A small CTC audio transcriber, trained from scratch.
Model: log mel input, activation gelu, num experts 64, layers 14.
Training: adamw at rate 0.0016, 6000 steps.
Data: trained on short read English sentences (LibriTTS-R), 26041 training examples, 59.0 epochs.
Rows from block 5 of a small CTC audio transcriber, named by matrix and row number. Rows with one number within an expert belong to one neuron, the router's apart. Each number is 500 + 40 x the weight over its row's rms, rounded and kept within 0 to 999. All counts start at 0. Numbers have three digits each. After the name is the row's rms in percent of the matrix's.
After each expert's rows are labels from the 100 clips, of 14848, where the router gives the expert most weight on average: "responds to" is what is common among them. Only what is clearly more common there than usual is listed. The data: short read English sentences (LibriTTS-R). In brackets: how many of the 100.
# router: router (model.blocks.5.mlp.router.weight, 64x128), inputs 0-63
# up: expert up (model.blocks.5.mlp.up, 64x128x128), inputs 0-63
# down: expert down (model.blocks.5.mlp.down, 64x128x128, transposed), outputs 0-63

# expert 55
router.55 095:531467489407441498468507590525464511452508490481502486510485579495535418513476480530502458530501459508626487522551457467481550475474534545462507434518526499491492523476542481450432529469507524
up.0 095:558470461440445502545480465461511542438477514501478484578559516516488461529527429530468497491458613543464476517552441509435521499489500577506484569476472593493474473493429548499487500465530515
down.0 096:486535480447448477549460527438490554544504522492474499443485526549485527438503597565540569500441427504534545497543542507501464469461446524477510515550509573603484414434522472530521542496517489
up.1 097:573533466511440397572470502455461455502498486524508529513459504544489506548474509386539465488529467469482463587457573518489520440566551458453532520544461510484473476508508523512470542483475417
down.1 097:552541446472458479494559493509471477498519520510477439490516470530482486560430439476395572523503409422509518492489436547456504469529441530512524445494511457452554519511560403494477472497535521
up.2 084:545533478526467527491428475510509473543476434529503453554456546512469486473518433541513493541467494483493474539493539441575511623502542493482548481495511447531412448450443516538503555570526506
down.2 076:407444537534515501545485450482560485521513583459541525504481464529534518507502524447434469440463441505473490529531529503446526477483493521491493501457530508523591510486484520508509475514519403
up.3 118:546455468497452491473489465562503464494530495559477441577492566594496561509471482544551493518532471408520490541489505505513660485525521543471462475478535461507505518538491435494447505448489481
down.3 118:485528477525552497528508455518537415522407487476556528493491508545486539558391423473498518462454439555533467495510496478519472494461459520563477499509471525469463492451553453505472466489564533
up.4 105:417458470486477549479497535539471469451530611439492457524525558453480474549434444438456487451489571535522491464524473458462559508505515558529495431496533543453498480516512508487419476511544488
down.4 105:498539571584456491487475481467473496480529484540576525449497472501450535448418560535485446516469505520556526481439514509544502534483472509461487432518514543498477509433537448500456509563567485
responds to: voice: male (75); the word "him" (30)

# expert 20
router.20 127:490482481549499540545524451556507515504544405583585509474458499472502489499474547415483437540483490519476500495506478453578491479539531551519526479477544511549499555458451458471565533505487421
up.0 109:489498507475539496473472496456437493504484496523534516508477546543487428538455561500461538484484450533508492542577526544497518490481497413493475477582522467347496484475471508534520506463440515
down.0 105:540485486501497465475472557499481524554568510510419457474533520473494460493546497418462533485547526500422546548520530461429528490452453441504559454517415475515507546518475504491496570489508528
up.1 082:447597456511474535508491455404506526459442529525444573464460480507547429515462429455487545532542512479544550438494498500426513464540517499499596508563468513517539554520504489476515505512428545
down.1 077:501538489483491500476510517427474518517477496526543475487520463483521483571438470504433442506464440476544498511570468520446482560496472571488519517567520526434551526488526515510433460516492537
up.2 090:558471521480548557530469547567562550495489481474563519451437513443528516517480550511512490550541491418440539528529505432533512481477524491532505515483437478445450429537537541487515492480524457
down.2 097:555425499562565522516545502425467563571493479486464482551556501524484475486525488529483461497476548506534517554492515486498501490509481400512499548563520464471571413534475439518575497539524520
up.3 084:532512519503526558449473555556477475540549490470474449484436497514548457518499466532481522536477482456400478538517510590532537456463541469578406520506515479439474464506524525523566470517546508
down.3 089:544572499541506521508470518460553547484479554518531494502539501470432493437521476499511434471521485463531537511411510456531428527475438541543482473516519566469528465515448477522551484539472469
up.4 092:498468480530536539558482546582450501474527470465518491406469547517453511533517513597509438437461523512494491461541524486512451493542509485515576517475475494447531501523484472632435507512480478
down.4 094:527477473539530534523549411494507446525491503560553476513502469458568497519470512498555531539493504515496466506475496575472489442580514502444500527511520520479445379526521438435515519442447424
responds to: the word "his" (28)

# expert 39
router.39 128:456534438495554533464426547527444557477492471511436453524512540452413591526507498503460497500488421454514561452473574497495540510475534575473468515478530549463521494493496512496488442541475507
up.0 106:458452462535471534516499517617447530453457538491527467559562537453447539547533476547556452435508493472425536492417500489571456434530492521488456574484515532530537535496499514502522456538458520
down.0 102:458453518580502542482517553461530508482542423586487428410558558438505493478546488460512542469519456445478533538558506422548517565562540494503486478433509524500477540543514476503491563459479539
up.1 100:537552488520462528468513538515510555511532533520515476506496481434529546433520539558441548533439536541539495506550483499486538552470490468494465512507454502597470455508505488460441530409464427
down.1 094:459522549543521577470487507555443483524448528490512464505518419558482560454481544535416435579555485453513468421474512464451550533511429464528484507525438515480536509464543549452497427560472503
up.2 111:513501470450459492535507480614465498434478512522485472522507577466430553518525466565547520448497481469502520491531496536576462438470536498573460531394474549540537410417488529487521481494501500
down.2 109:504457524554471506474547575421506469498499393580500488429522533495463487486563465479493462506544463490500526540620551428527507482544523512482498532497478521481491548592505478533494508407462450
up.3 092:533470509562576564478479518548479490518416559503508479460458550428502534514483501517466455436400475546486545465441522563512441503486522555501470468477472439515435440471493531496468474539506473
down.3 095:554467461479554520472523496445485495475470476548521440537537551454506497517513544484475516499562390548547478427524532513540509450459452506454529503550458488492531528460480527398524556565534522
up.4 118:521513451497439486522493562400492541528484520524467463554526586490490536444500491516453485499404508546535502449447543543469482474441482485491458517506444464503426521446487522535477515510534498
down.4 126:530444448516533524559547481505546502581498461504516411461542549508464542495504533582474474454506407425474539417528488545520518495493439517581494485565519538468469497424578547468486528520500560
responds to: the word "of" (59)

# expert 16
router.16 114:509458508481525484457511539520500485506563499552475487535508559413449525527538499494524501512512551471430473564520559498448437472455548478491440513421539543486509417454542512555563476460473494
up.0 093:463434534460519486451510424539480549496462458535482497498439499495532555521534619542451468514466439539507582452491478439500515461469498541588509585509522488552501524432472462517482440450429463
down.0 093:443503493508538455492451489430449429503497492429414549455493499539522561491548504535479525488461501526555543588525462536466502533494491548499534535512555493537533529456444464511454553442505508
up.1 113:551491496460529470479498532520602503518465531414505496544512552628480440503512487574547434533475468493447552427560563534523451475465529486460466510442520519501443519541545483513493473476443504
down.1 115:482507593535466475442493444490572574445450574440539483451484469517509530512476560456465509476460590486555457540483441466439500512505477535504501464526549513516447494483520464527541506514496441
up.2 113:505506528514506473533618482478480433499490503534524421514460494443521514585478524469442506517551507484437459533453464502500520473525468527480537513528443532522473520390492494491543548418517495
down.2 114:484530530512549548541472531461559450524479451519465507480546461447539515549482486406491543511479505551560540504471460489465508542503590596469502532463510537492467437488494450488518504467443545
up.3 086:528469581477479426493528487475502458532553532546543537518531471472453514530499540511505545466526540523497441525455469535456403543546387467502487539470522532494447480526457505489527561485467500
down.3 087:437502455480539566503567451515593534515434499498503449504618467470534515525536499469571521484545520491495505519504465499466517488525497550542482501483540486460496427519505525463475484508478502
up.4 091:533555570554555511542555462511452499504537521555510536533433525508469507472456520493549520486457526552505462585540476485511474531547532408499445523456525440466438444501449455461467425554501504
down.4 096:523478509531485506503475516573492563516504519488494485517558485473530477484475574521505470494532475465498548468521522492480481520489457496492508469459599553536470469489527496513521402465514494
responds to: the word "for" (34)

# expert 50
router.50 105:533512587533429515489475537534530540515441499464528531525418529508531471488447543523456563491522472462608479431579472489490479422497464498499477490550479524512491444405559470448524499483448502
up.0 075:502481407519485619422526501511483451602484447580513444537492491514430510479477468507402496535458502507566471548524511477550544484509448477508466416531495570475524563513479428530497513474492518
down.0 082:563523530456490548463501502452477519495585501468458478494514487517535492489519483495446556479529537426539472549539540537492549520526457479448552455489561438505426472529556493533559474419565517
up.1 104:475513443514494520458452497491495442503435528486395478454456512566509439514480560466479508542445490502553484481462410543490429437457538527556527481567475562524490538529463557473425509440486511
down.1 105:446548520455520503526472488506533435460485494496469588491473436488556421485476451458571504532520517507521503509476471512480449534453577488440500516512457437507515479498466493448537479539484497
up.2 116:451498564420492489477478460510501495453483524523526515539493542466527520544517510497464470578510492556534518482478445461437435553431584611436487629477495487614406525470459455490453457439515469
down.2 122:463455514459441490544550553510528478481496471499511536451510537483542441552412514487518450499473491513504476453466478526479432511522520502479456521492448439462444447527530528491502479480522561
up.3 109:553482491532585505543521486551523504502439508508523520489466461504525515519512521531420571493565489473454557519550494456498485529532506486506518507485495404596455504483528466427538491512518538
down.3 104:492505499447491492461503564551451482562505544491568488536496530528473457547510521537505472524477487621509511570484479524479476552497564502534510499453469483523446517540482471517454521494549465
up.4 111:498464491573489557463534504506524523513540501513539475493460445537509545460425477427479571457529528538456497447484524464524589533559404471528503437493514483470519490503498502512562500606458527
down.4 113:455516505456467542506419492515486479510598486484482434525636475493532518498575466476447497531528510458534515556563567553444493541485449405528512481473470533464470494503516437532431510439417497
responds to: the word "said" (30); the word "he" (30)

# expert 46
router.46 111:539490535476495476491547546538509513564487498523515524526551442499463477437547554469524463554529459487488475533490523499523563553475389470561463466463542536532484512521481449558456616515482550
up.0 103:516506495395491491506473494469538540490541481568475465527478539505533435464523542532505420464521465426518444479427527427426501524475468551436525491512551451459505517570501548470479497466485482
down.0 099:485559492510467462479500458514562472463540530561432517489551461414471537472512482507460521562514523460464476475451447493459535453465456483461550527433548392496605526516423460500519492560534503
up.1 077:472464490498500591525533547509477600467525587468496500483464469482425481506466529544528501509481536535465527398458526535511507515441473532531447504387565528465551500556472496496602517530494539
down.1 080:487518508465458486514491545454512508535431468454561462500457512503484489493491395490636542501487511451510493560506497473443475503499518507426507476484498560505506492518548489548530431419489497
up.2 087:476563480464568496513446524554497581529511492507524425491510507475501503465618480517450499516468506400537463507479514485443485538504471462522467530539487539500557480492541610494540479467464515
down.2 080:440519524501497420518463447497501582405552463540514502486548531426542511456451449555543515481561621423435487528472533537531555515472561550427591483500568466473553564484456487486538504529538476
up.3 121:511505482546351488519496479545535473507487491530529440478529546546490479543492516467535525553566460517516527461526499570577565499478575445572444513524464502527494453380437469508402455492587568
down.3 119:505453471447461496530519463547481545510498522517536544493488479472517503520486508540517420487465455522561558559559570512475445526495492487448521518597460507512434469550482512459494513484442488
up.4 086:460465485529409545546478536474443506481455483484501476532487490499411471549464497507538524526468547554507535431523522504498510507507459542531485525471551505507543541498466552427509507535416482
down.4 083:505466505475532582498451546502457533429441471419579447529528519500441459444465419508486545483442493472564535575505491554453459474435530548528439531474490536438471505490457548424486463525448484
responds to: the word "not" (25)

# expert 24
router.24 055:513521501483480524508506504486539557459443567499467423458518458544475525473484481557502429487519430529466502579466530546476523542473549438446544456435560535538563398456404485468456441523581465
up.0 100:492516488497435563511503465408594544513533515567549523490464483531484458496534428445483488453457486535456481466529524489531525464537528528491531492570504513435507517548475487580521489518490547
down.0 091:527494506453577495540504523543472460509440520514513459476478506508499600517435596422545486585527534442535491514491424510537459549446544466493458491471570454519541473486459458495489516493438520
up.1 099:509522482467429421471591516458474507532568522443499489474599491533501467402511571483451508471482506482527471506460481482498502484480426438457453469458510570519458451480494495442489478468550453
down.1 096:486518508521510516412540485610481484462521593504449525493498463533578568482564535481479479525577471407541496453528523521537464587502521496592480530491422530466521470470464533482551500491508510
up.2 092:489522556471529518523458403482511461403481454545532495551509551510498490519532518499506464452580536509508492438467509463492465426545491494489548535511507504520495533569416577490507436475430460
down.2 103:495392462524526602543481498563480540462522526542471481543523544441496526452464531512508481574480513468523482476475501458506464465457467549510467542554439406509518491507540508532476488529463534
up.3 088:473544483421449501529477465523466480601509421475549512543543524562451544513564463473504550479528469464465506484465458559462501553544569530483524510452495524450443483469537563532513433527432431
down.3 093:481498526540521512449435548501462544492505479448482490455477479512501502575522523581535412570498484502473493515481420494504549459521463418467519454580439474490552441541535484575489502435495563
up.4 095:539481512468488524512511556482456446580458504507528503554450522502463501507535500439460532495561472489503494437469528528490457481499441491507550515439461475493559544539544538507437489540487498
down.4 089:547483541475531477556473500480475491501455492528480438519479464496498506480490496451515479497540479490520436430526596490546533466447509545494558538547551486407486501524495518528493585479538521
responds to: the word "i" (39)

# expert 22
router.22 130:514458472578418523565467483430502523554517475526472524466485484474474514517503498556464513600552500500467555476540469501501490467509446493526521533549451525461449526515425543624516522526442462
up.0 100:529488385454466501540520477401426437500448487480456549530527532489511501480487464460545453613436427523465556534439513457505493464530544458472513472495519513454501478539471577546456473492519499
down.0 109:492535558466516504476488565526527512455558497439544420445494538536470377532457595554497470491526517461491489465483496508453488502503515452575494496486506575560462499506562511541476490533516471
up.1 096:509521449450487497492410567481431558567504465485481466458481523509504452489585465548457509516515517456556486544496590465520500524489469505531489576499488509482521549531518501563560480402496498
down.1 088:519407486528500532586556481427483523529507610536488523509504503528500533523493479541508476478431503559450447525459473499524430567546502493490564524500501452545487511468477538527451436546467470
up.2 113:553472498444494572515559473455488407462534507517458594542512550439506511522529456564582514539498487554457449502436478486462476498485481439462497563495501496456539505494464558497409471506536501
down.2 119:426474474431570495473518531470525528474558505470465468455517524524471450482454577543494465502465507499505546489556517526467521499462556466490534460469492510525482450492587476557576461453474466
up.3 095:533494436580464496506487414474497510554461473490426504482530503438459549493567506543440501541486476424572522520537549491471530564492495481492446498527538457478511387493548529515511554502482508
down.3 101:537479547523525502486518518471453447494476496466531534461487453547506445501485509548490528489565575508499435574545514508496511484496523471523512605473539548502477500543464473527497502461511519
up.4 113:496490549535413458518506449473567483517522476560546503477504438493495504543525546493625359460526511475407488547512404516514468536525487496549498518458538498473563566508501504504599483570479493
down.4 112:420576506544554519519565507554519484472471516516526526495501460555512474487501548504540498491528482505531533523454435563528442510537568534518529491455391483554444499497537451499483506479447475
responds to: the word "a" (29)

# expert 48
router.48 145:520586471567576499549483499499444453506531410537451566477479558495475449481519524471482568512422475492532553429531519479515495537456574531535558483455519474470538480465543492530484478505446508
up.0 092:444512533506555483574498461420551492525496546516473477488462529517560468474491465481545521532468514532414468519488540413441477468462480553541469502471549474486501597506413472486501421466476490
down.0 090:461452527389475517498554516486530468494435498556504417470490493451554500477530458541528501523489522449484458536472448504498512499508513534458514499524521452544513462514469419514487505451551502
up.1 115:497448590476564528469513578545561542563448529499519560539431517518498446456508464527511537466496514456475468504544470471465502494455524592443470493500521499509462548527479570455509480509449557
down.1 118:455437526427496492440496502512578485523551542360450489550522558441492469541505544463500531507565540460539480491506403450493585506437443556581456519508508460513488519529436500504433544489559479
up.2 088:483476505477519508463493447448484476466498516488522552493554501459458472534503469557542531549408513605461585526460568506469423547546515489492466529480543405544505508556525526472475509505519517
down.2 088:546458526491557564491496482487499555512499503579493483499520455573467506498512468528527493510481588502497481425475536496508470541530571499448414533441461479463487530559472527531431448471533515
up.3 107:534553501529523535513578441540505475486546558515459459517458496504559504470434446493554531570530559495509454459469577450454532459490539502524554498446473559480418488482544488483533492586574410
down.3 108:560472478491501469530524495553476529484459459511488519533494510557513456491512507540436529552524488550461478496497426499483539513527480484611472549469410455572471551470510468531477455482444504
up.4 099:529599464504534438562472457461497461436473520498515513483514524504538440472469476533453513475494531478436488499464496484508453523504475429530472441546420522446546500491444418435442538494547456
down.4 104:467477415462526517531462524497473487502470503618530422510508507498481558510495508487494502485475487444475554499455588481478537500577584456545609439486473526489489540470504508457408451516476502
responds to: the word "the" (54)

# expert 32
router.32 136:468479501571551449529448512502516502555542447514474515475550511581440467465489566448470455523522486465576532489530521548514575479424507434526461512487529476514469543496501485469467567502512423
up.0 112:581499492562542510476518534498455545536460530499487451530485487449532464502558536574508492538409431565507486510501451514459449468512547465537458536457466532485481442523503497538465514543483446
down.0 118:523482547518538534479463482469522564503509477557567519435484491509519468441477494507542455521510503538434467446482448578520462525513503473564444521546435511485506565416564508440505507484492499
up.1 099:537477535528508415492461462559404500529461488549565566507525492495463547484481471496549559495430461441474471520442471516509508474474510488526491509494578512484539482538445426466530484504495521
down.1 092:519544496488519489400451533518495555557465474484500472449485529538467402434504661569510537538450457488485481448589492508491462523521515461526478529458524553569488513466579506493524484524505525
up.2 102:540577411504461543522488440514481453490404532469481490509444492519533488473519485481495503524518476490512480573513487532505487499514500437529555501587495537493502472496452459446499487470502496
down.2 099:508445573524511487526463455473432485438410446510486515497466558513457511471455511497563487544493509532498458519513483474597471450541588476523468414449494472471570541533598511536480512485501468
up.3 112:543533417484534480512515530541506513498515508468505513450490533524466529537482505465503400450538601475540523540561491513500515557420396478518483486528554492475511426524512548611430494497484423
down.3 116:482428534467490574497559472563518462466501416452485521507436536424500597450550461489508524520519541542466496570416519566524596429502557528473532460482516431481519453491463517490449462469566524
up.4 103:436457443353413516563512524491511493530524579507517449473508473487504524562455465520554486456459480466556475421486505517445481518502529525453457525559540516442447564555435504466505464479559464
down.4 106:486523484551491470494473515472499438520563538501459458473536532500505501524495454419416586480494412469494515546477451471495567447447451528459517511503545491473443474554489525478544517458484526
responds to: the word "a" (37)

# expert 1
router.1 061:562565517444469543464440506573554549441451508453470536469523479569568490499453514551500519468532516501514579512491578542509511522563476440488494448529472479446445500596442555459452454530576457
up.0 082:508516572493445523480489434510442487442455474552587506480473462421561428426442453523494512489512553513532526573519433472499505506482514516542465607550524479478548442486518498472522510514456486
down.0 093:511547460410480476527473506555467615546529538478449500478447443493580533485454460495426481574486483519474419524459531489443445508528562560428514513480499497447521449426550483476496519458501524
up.1 092:468481539501464535454492498540528472468535477416540466481497547465506480484492426543506540484612465555511407477453458435536578488507491523479487501472468476441455428485529542444475511461464523
down.1 084:462498528454500579468463506509455462536552449520581487513498509493484465524478484470503527449505495513488441456480461455511500471595460530438472571560461538474518519423531531405485482437525543
up.2 111:547534515464481461489501491512522506470499535524527493492549564530522550487536521535583454496567470421514582492544488544483524498534411514581508411504494492552491438587418597504464563452586475
down.2 108:487429523533515534532590514548523479477486467474430506433488526454521436536495445497465421516498493604479525516512447480538576582504467543557512555524536545496510528504541511520481455448490499
up.3 101:495504554588454471520511529554493458434479461522505488573502499480521530443497576489559454465566441500570506519499460523502510516480464563548538538493509470544537523517512490474551497431513522
down.3 094:478560539499464465435546505495478562512527465465528462531443473517537468501529442464561471516476496549481500499501527498500498465557491431438485462582461436452444502502416460537550447493506572
up.4 097:472524465500553507506513549494521486503559495537500530507464603525479545435496497540509461448456516483547433478565467536558488550488536419497530494587564490479502502529473482517521520499477543
down.4 099:531537571519487430505525482496466531462548521426545468503475517521475501474524459506562510460587504471492500440412452495448498501527494495501474511548549531493438417526474580495485568513515522
responds to: voice: male (86); the word "said" (29)

# expert 58
router.58 143:517463393496461469469509559497488435532457378458532511482514445476501503450476502523533471468449504531528547475441488486543499606476488543542508484520469479490550416578561510530479541512548522
up.0 103:506512552427466528523465481507534487481564536484477450461427499469478528500559446507494430505463553488596478520477507507524482540492506473453505462494479500499512479499559496473406458454489560
down.0 100:498479496522505423516418438441537440503438431530505474447490526555446518477525517514511414496491430512466414493536476578568510593450483469500528542487548522489465543533502484515512569452516489
up.1 088:509558444517512526518436467454541470506507563524460440460544470514579469491446483526442505492498481611527504504543438489529548534439510446547555478564437434462503523513450539532510552482560512
down.1 089:450481563536461485474470512503514496541466559531514453515493486563502459418541532483517505447472441532498523492530422535483473539471454505535492424550526519398467498473469395513472502480511501
up.2 086:480505459508457509493589473500473569469511494422451444484547527514537535537491440517532434541567475490512482461531502535500496430538558515526506496463431480500491508486491525469538441493437504
down.2 082:503484473529435486430518499498529526501433469491580512528523546508526490474540463518537457514452485397508463492507497474503472529614544456491545532563590505491550516555555515507470490540433484
up.3 088:486509473558481543515480467450475450513483542447411466487493479486542510555506537513504484513593489619498524498519449570516540481444505484542465504517449542550521569476424450564471466516458537
down.3 086:479468455439518535439513513487477477478393587521488506534461495471569488421448433471433528534504455610436575543431504501548495485544495519514484494521501445490480479405524495474433489491453506
up.4 095:460496459589541454541580524523504456461538494577542484524517511504462564543435432450438501444462480500522466487516523455476565501513498536485542498501536517470439557517480446497531535530523449
down.4 090:432527491507420513566470527548507525453535465526523392545456518474472485492509475538496490462478475531496536494513532475453485466526499541539469545530520549477493586509500550551471450571579493
responds to: the word "now" (43)

# expert 8
router.8 123:470463519472490530510508517525476498465458464444570489512569450471503584560559504539469503531502475506541484462505561487525494517506524408464585542478485527508514537447548478494403494539464524
up.0 085:521499558519437490494498503506447522539523482563484491532545480558509504512516515470492524539467534535539479524453470440572465558444584494525496461474513489556490550566484500476502468500542398
down.0 075:465537511452458479520537504533486546512497420454485490462482476484461524467512509532592499441428512510475564544512483488568498482439512494450517504501570533500513471496419484468482472513539596
up.1 088:528489479537428472530501469515477575510480446532522497532498473531457493538452528453463502491489500492494469459505423433518497642443461466566503564527419497476520443514483499620473483564520541
down.1 077:537562508481550439481488522497424570535482569544446403537585533531557486501478541478459508549559527610540496551482546534494497525564526473512469461481457436537467459525478462490527490496516442
up.2 092:448459522587537377459382461460496502432555467531499493474552514486463503539557512460462482472507526491507551500426474514467521510518500495507507431456562527509521527458526481503479483437425538
down.2 101:580558558502510527558542555472481566439533467529506505474518593463472438457488441510523535494471443510500462452455541439489502575477483582466454491515531523466479525522483485551456454549445465
up.3 088:478508504494573495503446469464502436474483465481493486526446429520485519467443525460472475477564514524538499502460491541484513474489527482471498528452519497489441556482496394409554463445510493
down.3 086:514557494513534593545445491528582502548442526568500529431510486491583495519520520452541472556475481507532524477399457454467548498547505601567489517473512575494475504487479531498483451509499478
up.4 096:543484539551507451489535531595531464523429514458517536489520501430500477461566510528428491508524562528565592500482505484520445472517548493541511472501551448498487415515529461466549495518449546
down.4 097:490491543560510504481457486444516462565507468482537537438410496541427499555530453538518510453496543473450412559522465485477465464534489508571523498544498503515440426471517482512486502538499494
responds to: voice: female (82)

# expert 54
router.54 117:474561443506486509464509474556525462534471420479534541491482490526512418548512528491469581444517484550508504509591457519558524452465449506554483572482509476460527486549571472471477573505435487
up.0 083:509549570489471557534489537563552516529491537529535463487525535564502463554522481550535479488462475499502502534507454440409527457522501584501450584527470495458544582455524489475499453542483584
down.0 083:472536441533526475471486553520501495486533454534438523539446435545525468461503432512496483539534486595613525454530488506534528421481568467519517520536468510493494598497472444445513466450543499
up.1 102:427460492529487510570465478547520524514481447480522443514487501525465467564587528539492468460591479525566477407540514515558460505528519500513489566464450527455493475403475501504515467449470503
down.1 102:533514522447480567536518548513487524608502475485497481511534437501512582446485563571508510454490510523459457495460526471506532456507483452525512515523514507501454512474472438487515455511471510
up.2 109:466529489515560443540472517483501528527490535532487474535513491519452502490533498475439472599508465496562543438507499469479516573469534511454467525540489508493550486567573556527530472460482436
down.2 097:532491516523524494525498428412478497531484474567568445497498517542472536527475590496460473545425440505494488473469448464473444485463529524500480452501507488460499553501526531422566506471554404
up.3 082:501467603537610501475490462539536474525494508514458502473515512512401464512531506405511539535518548488513554511437444466426445460468620557444481510521506502487516525463514559499518488483437502
down.3 078:518442503500567461534502547424486525481519520461505529519489471577465426546479468533490482525551436477479509437448497439499481563489526526464525531487473517480469490482481591498510527430524499
up.4 109:431505533555549466583465536540528496497510477502514528515507410484471469535470522488433547504539485468486452396549533527494501487534498512520455479497453549485436500372559561481573576480469471
down.4 113:492511476454515543527482493481528481589496473518527507528494437476558575445525579558470443489404542446543541519525569401469497497478471549497467520559578513499449516552473413436586391500515536
responds to: the word "to" (40)

# expert 35
router.35 090:475505563447508528451422502466511432478444519523501475514479464569533398534532448478537499549546562476533472553456523508467573471537512502434538452564441546522527439570531505472477481461516547
up.0 115:491501468478558448543474537464437492521509450468459404530442448521528530449505490560540455514522465461557484442518559459501597544440487546491506482441499562503485532556510502496489495489489488
down.0 118:522522437516537526471492512511429442500501406482490479488473526535457607521513408507446473511466531541499507510461535499515552540454490500510507415459491518548574584579484441456501489444507539
up.1 109:508506478513541456553445534422512468518478515588525514508549527535566447460533492518518524548482514497533529540461520460495514548470478537585551478444518524544496568513508505476514471479445439
down.1 108:521468470539484519541539518456402431500464430494424490450521414467501490467508475470475552478433534494549528524510524551526490510563532511500504602452508530498494520465512471462504455418446560
up.2 072:473533509489507489467496466430489471506480534491513621519495511439473543550519494493436578512493428574501451519548490463479462462554547507548515552530440473493535424414514487498523530494465462
down.2 069:463478453417501517484483480493491391559531534507495412562501441532607532424468522424471453513509455482490527511491497499531452509508506545564473489457466559497454423466473540480473428578476491
up.3 095:530476461511546532464530463481491493545477463459458535521502438533520525525485475479614474416505478474547512509483514509581610480469450531516469489505482486512393482501455433490535510462447513
down.3 088:540557449477499509526483501518485532505525449477444507531531491587541569566506473473504497551565497440457533563492539449503563439507444475519521498582422473455527464531554549495514510515457591
up.4 099:506551504505500506486471519540516429518487535544469420500455517552493432600534488459445519491506572556443468561467476517507567458527479510470518508482438487470530494455527422475484443507460570
down.4 106:508470518504393487496473487598565566505445508490441511444485574491491489475500448574532490447457511470471547545467483495468483504557517486491516526514489512565522405448493469498513524498522471
responds to: the word "you" (46)

# expert 61
router.61 097:540486537508458511515546423452477487518477530462529415448508425505534513546563500511534644456482483514500509444533490488474492506527521466508518575558558464527450508395434458455507492514499474
up.0 128:481487589498481490458528510513511517475470516451426423491488512553553498471478495492551471513541549542495572499493489423471509439483473537499568520472558502565530534478560485511468548584566453
down.0 124:555510540516499479483521446574490492520501509513464458534494501567474491553478558548514425485469545486537481413555525457464508493516458433522532559428525550511539503434536546509547541516497442
up.1 089:521523558433508533475491530522539508492551545501470465520515503504526487531560441534526496441526456558501474521472530556499508495529482411536501469512457536450479549428502489499516523511426536
down.1 090:565494547552470507445479455518523556494514566481564536512544487500496437472488523581548511479520507522433494475561492446507549504515477444544545489444495515503535553521502443490483486448463491
up.2 109:514498546514529531571553452508491470498565488545519539519535491539475544502514500533515547434478487465491433526543509565543460531519438433450534504517500462454563549472521476456493510472505499
down.2 107:501524528469513508488496586453531518498458544429524507502542492453495488490514479579428470478487509500552512513486564511491459526475464513497493517494510514471415517456428607502475500482446531
up.3 101:508447512608452454531487472491518545513414575525567473538528471483467580506502464476454542545490500488547519570462496503499487519524465501477522461518464436473475423526451475475475506527498457
down.3 105:511464511509501491546526429531483483563543443475524459471481498474444504526514491525470498415422494504540522505480542510478508532541476548500445532498511530405555543444488545510463481564432570
up.4 115:503502471539444511523458434544507480505454453521501443450452514460508561479508478546503475487455504451569512491435434519449511493497506520485508522520464426513542496546488494516489468464455402
down.4 120:485483465493480435508501447438506482591444544436496398481510522464489589500520515502418454436460488440495485507494543497457482506554439469575454471507537524477556477464531536507495520561515477
responds to: the word "said" (32)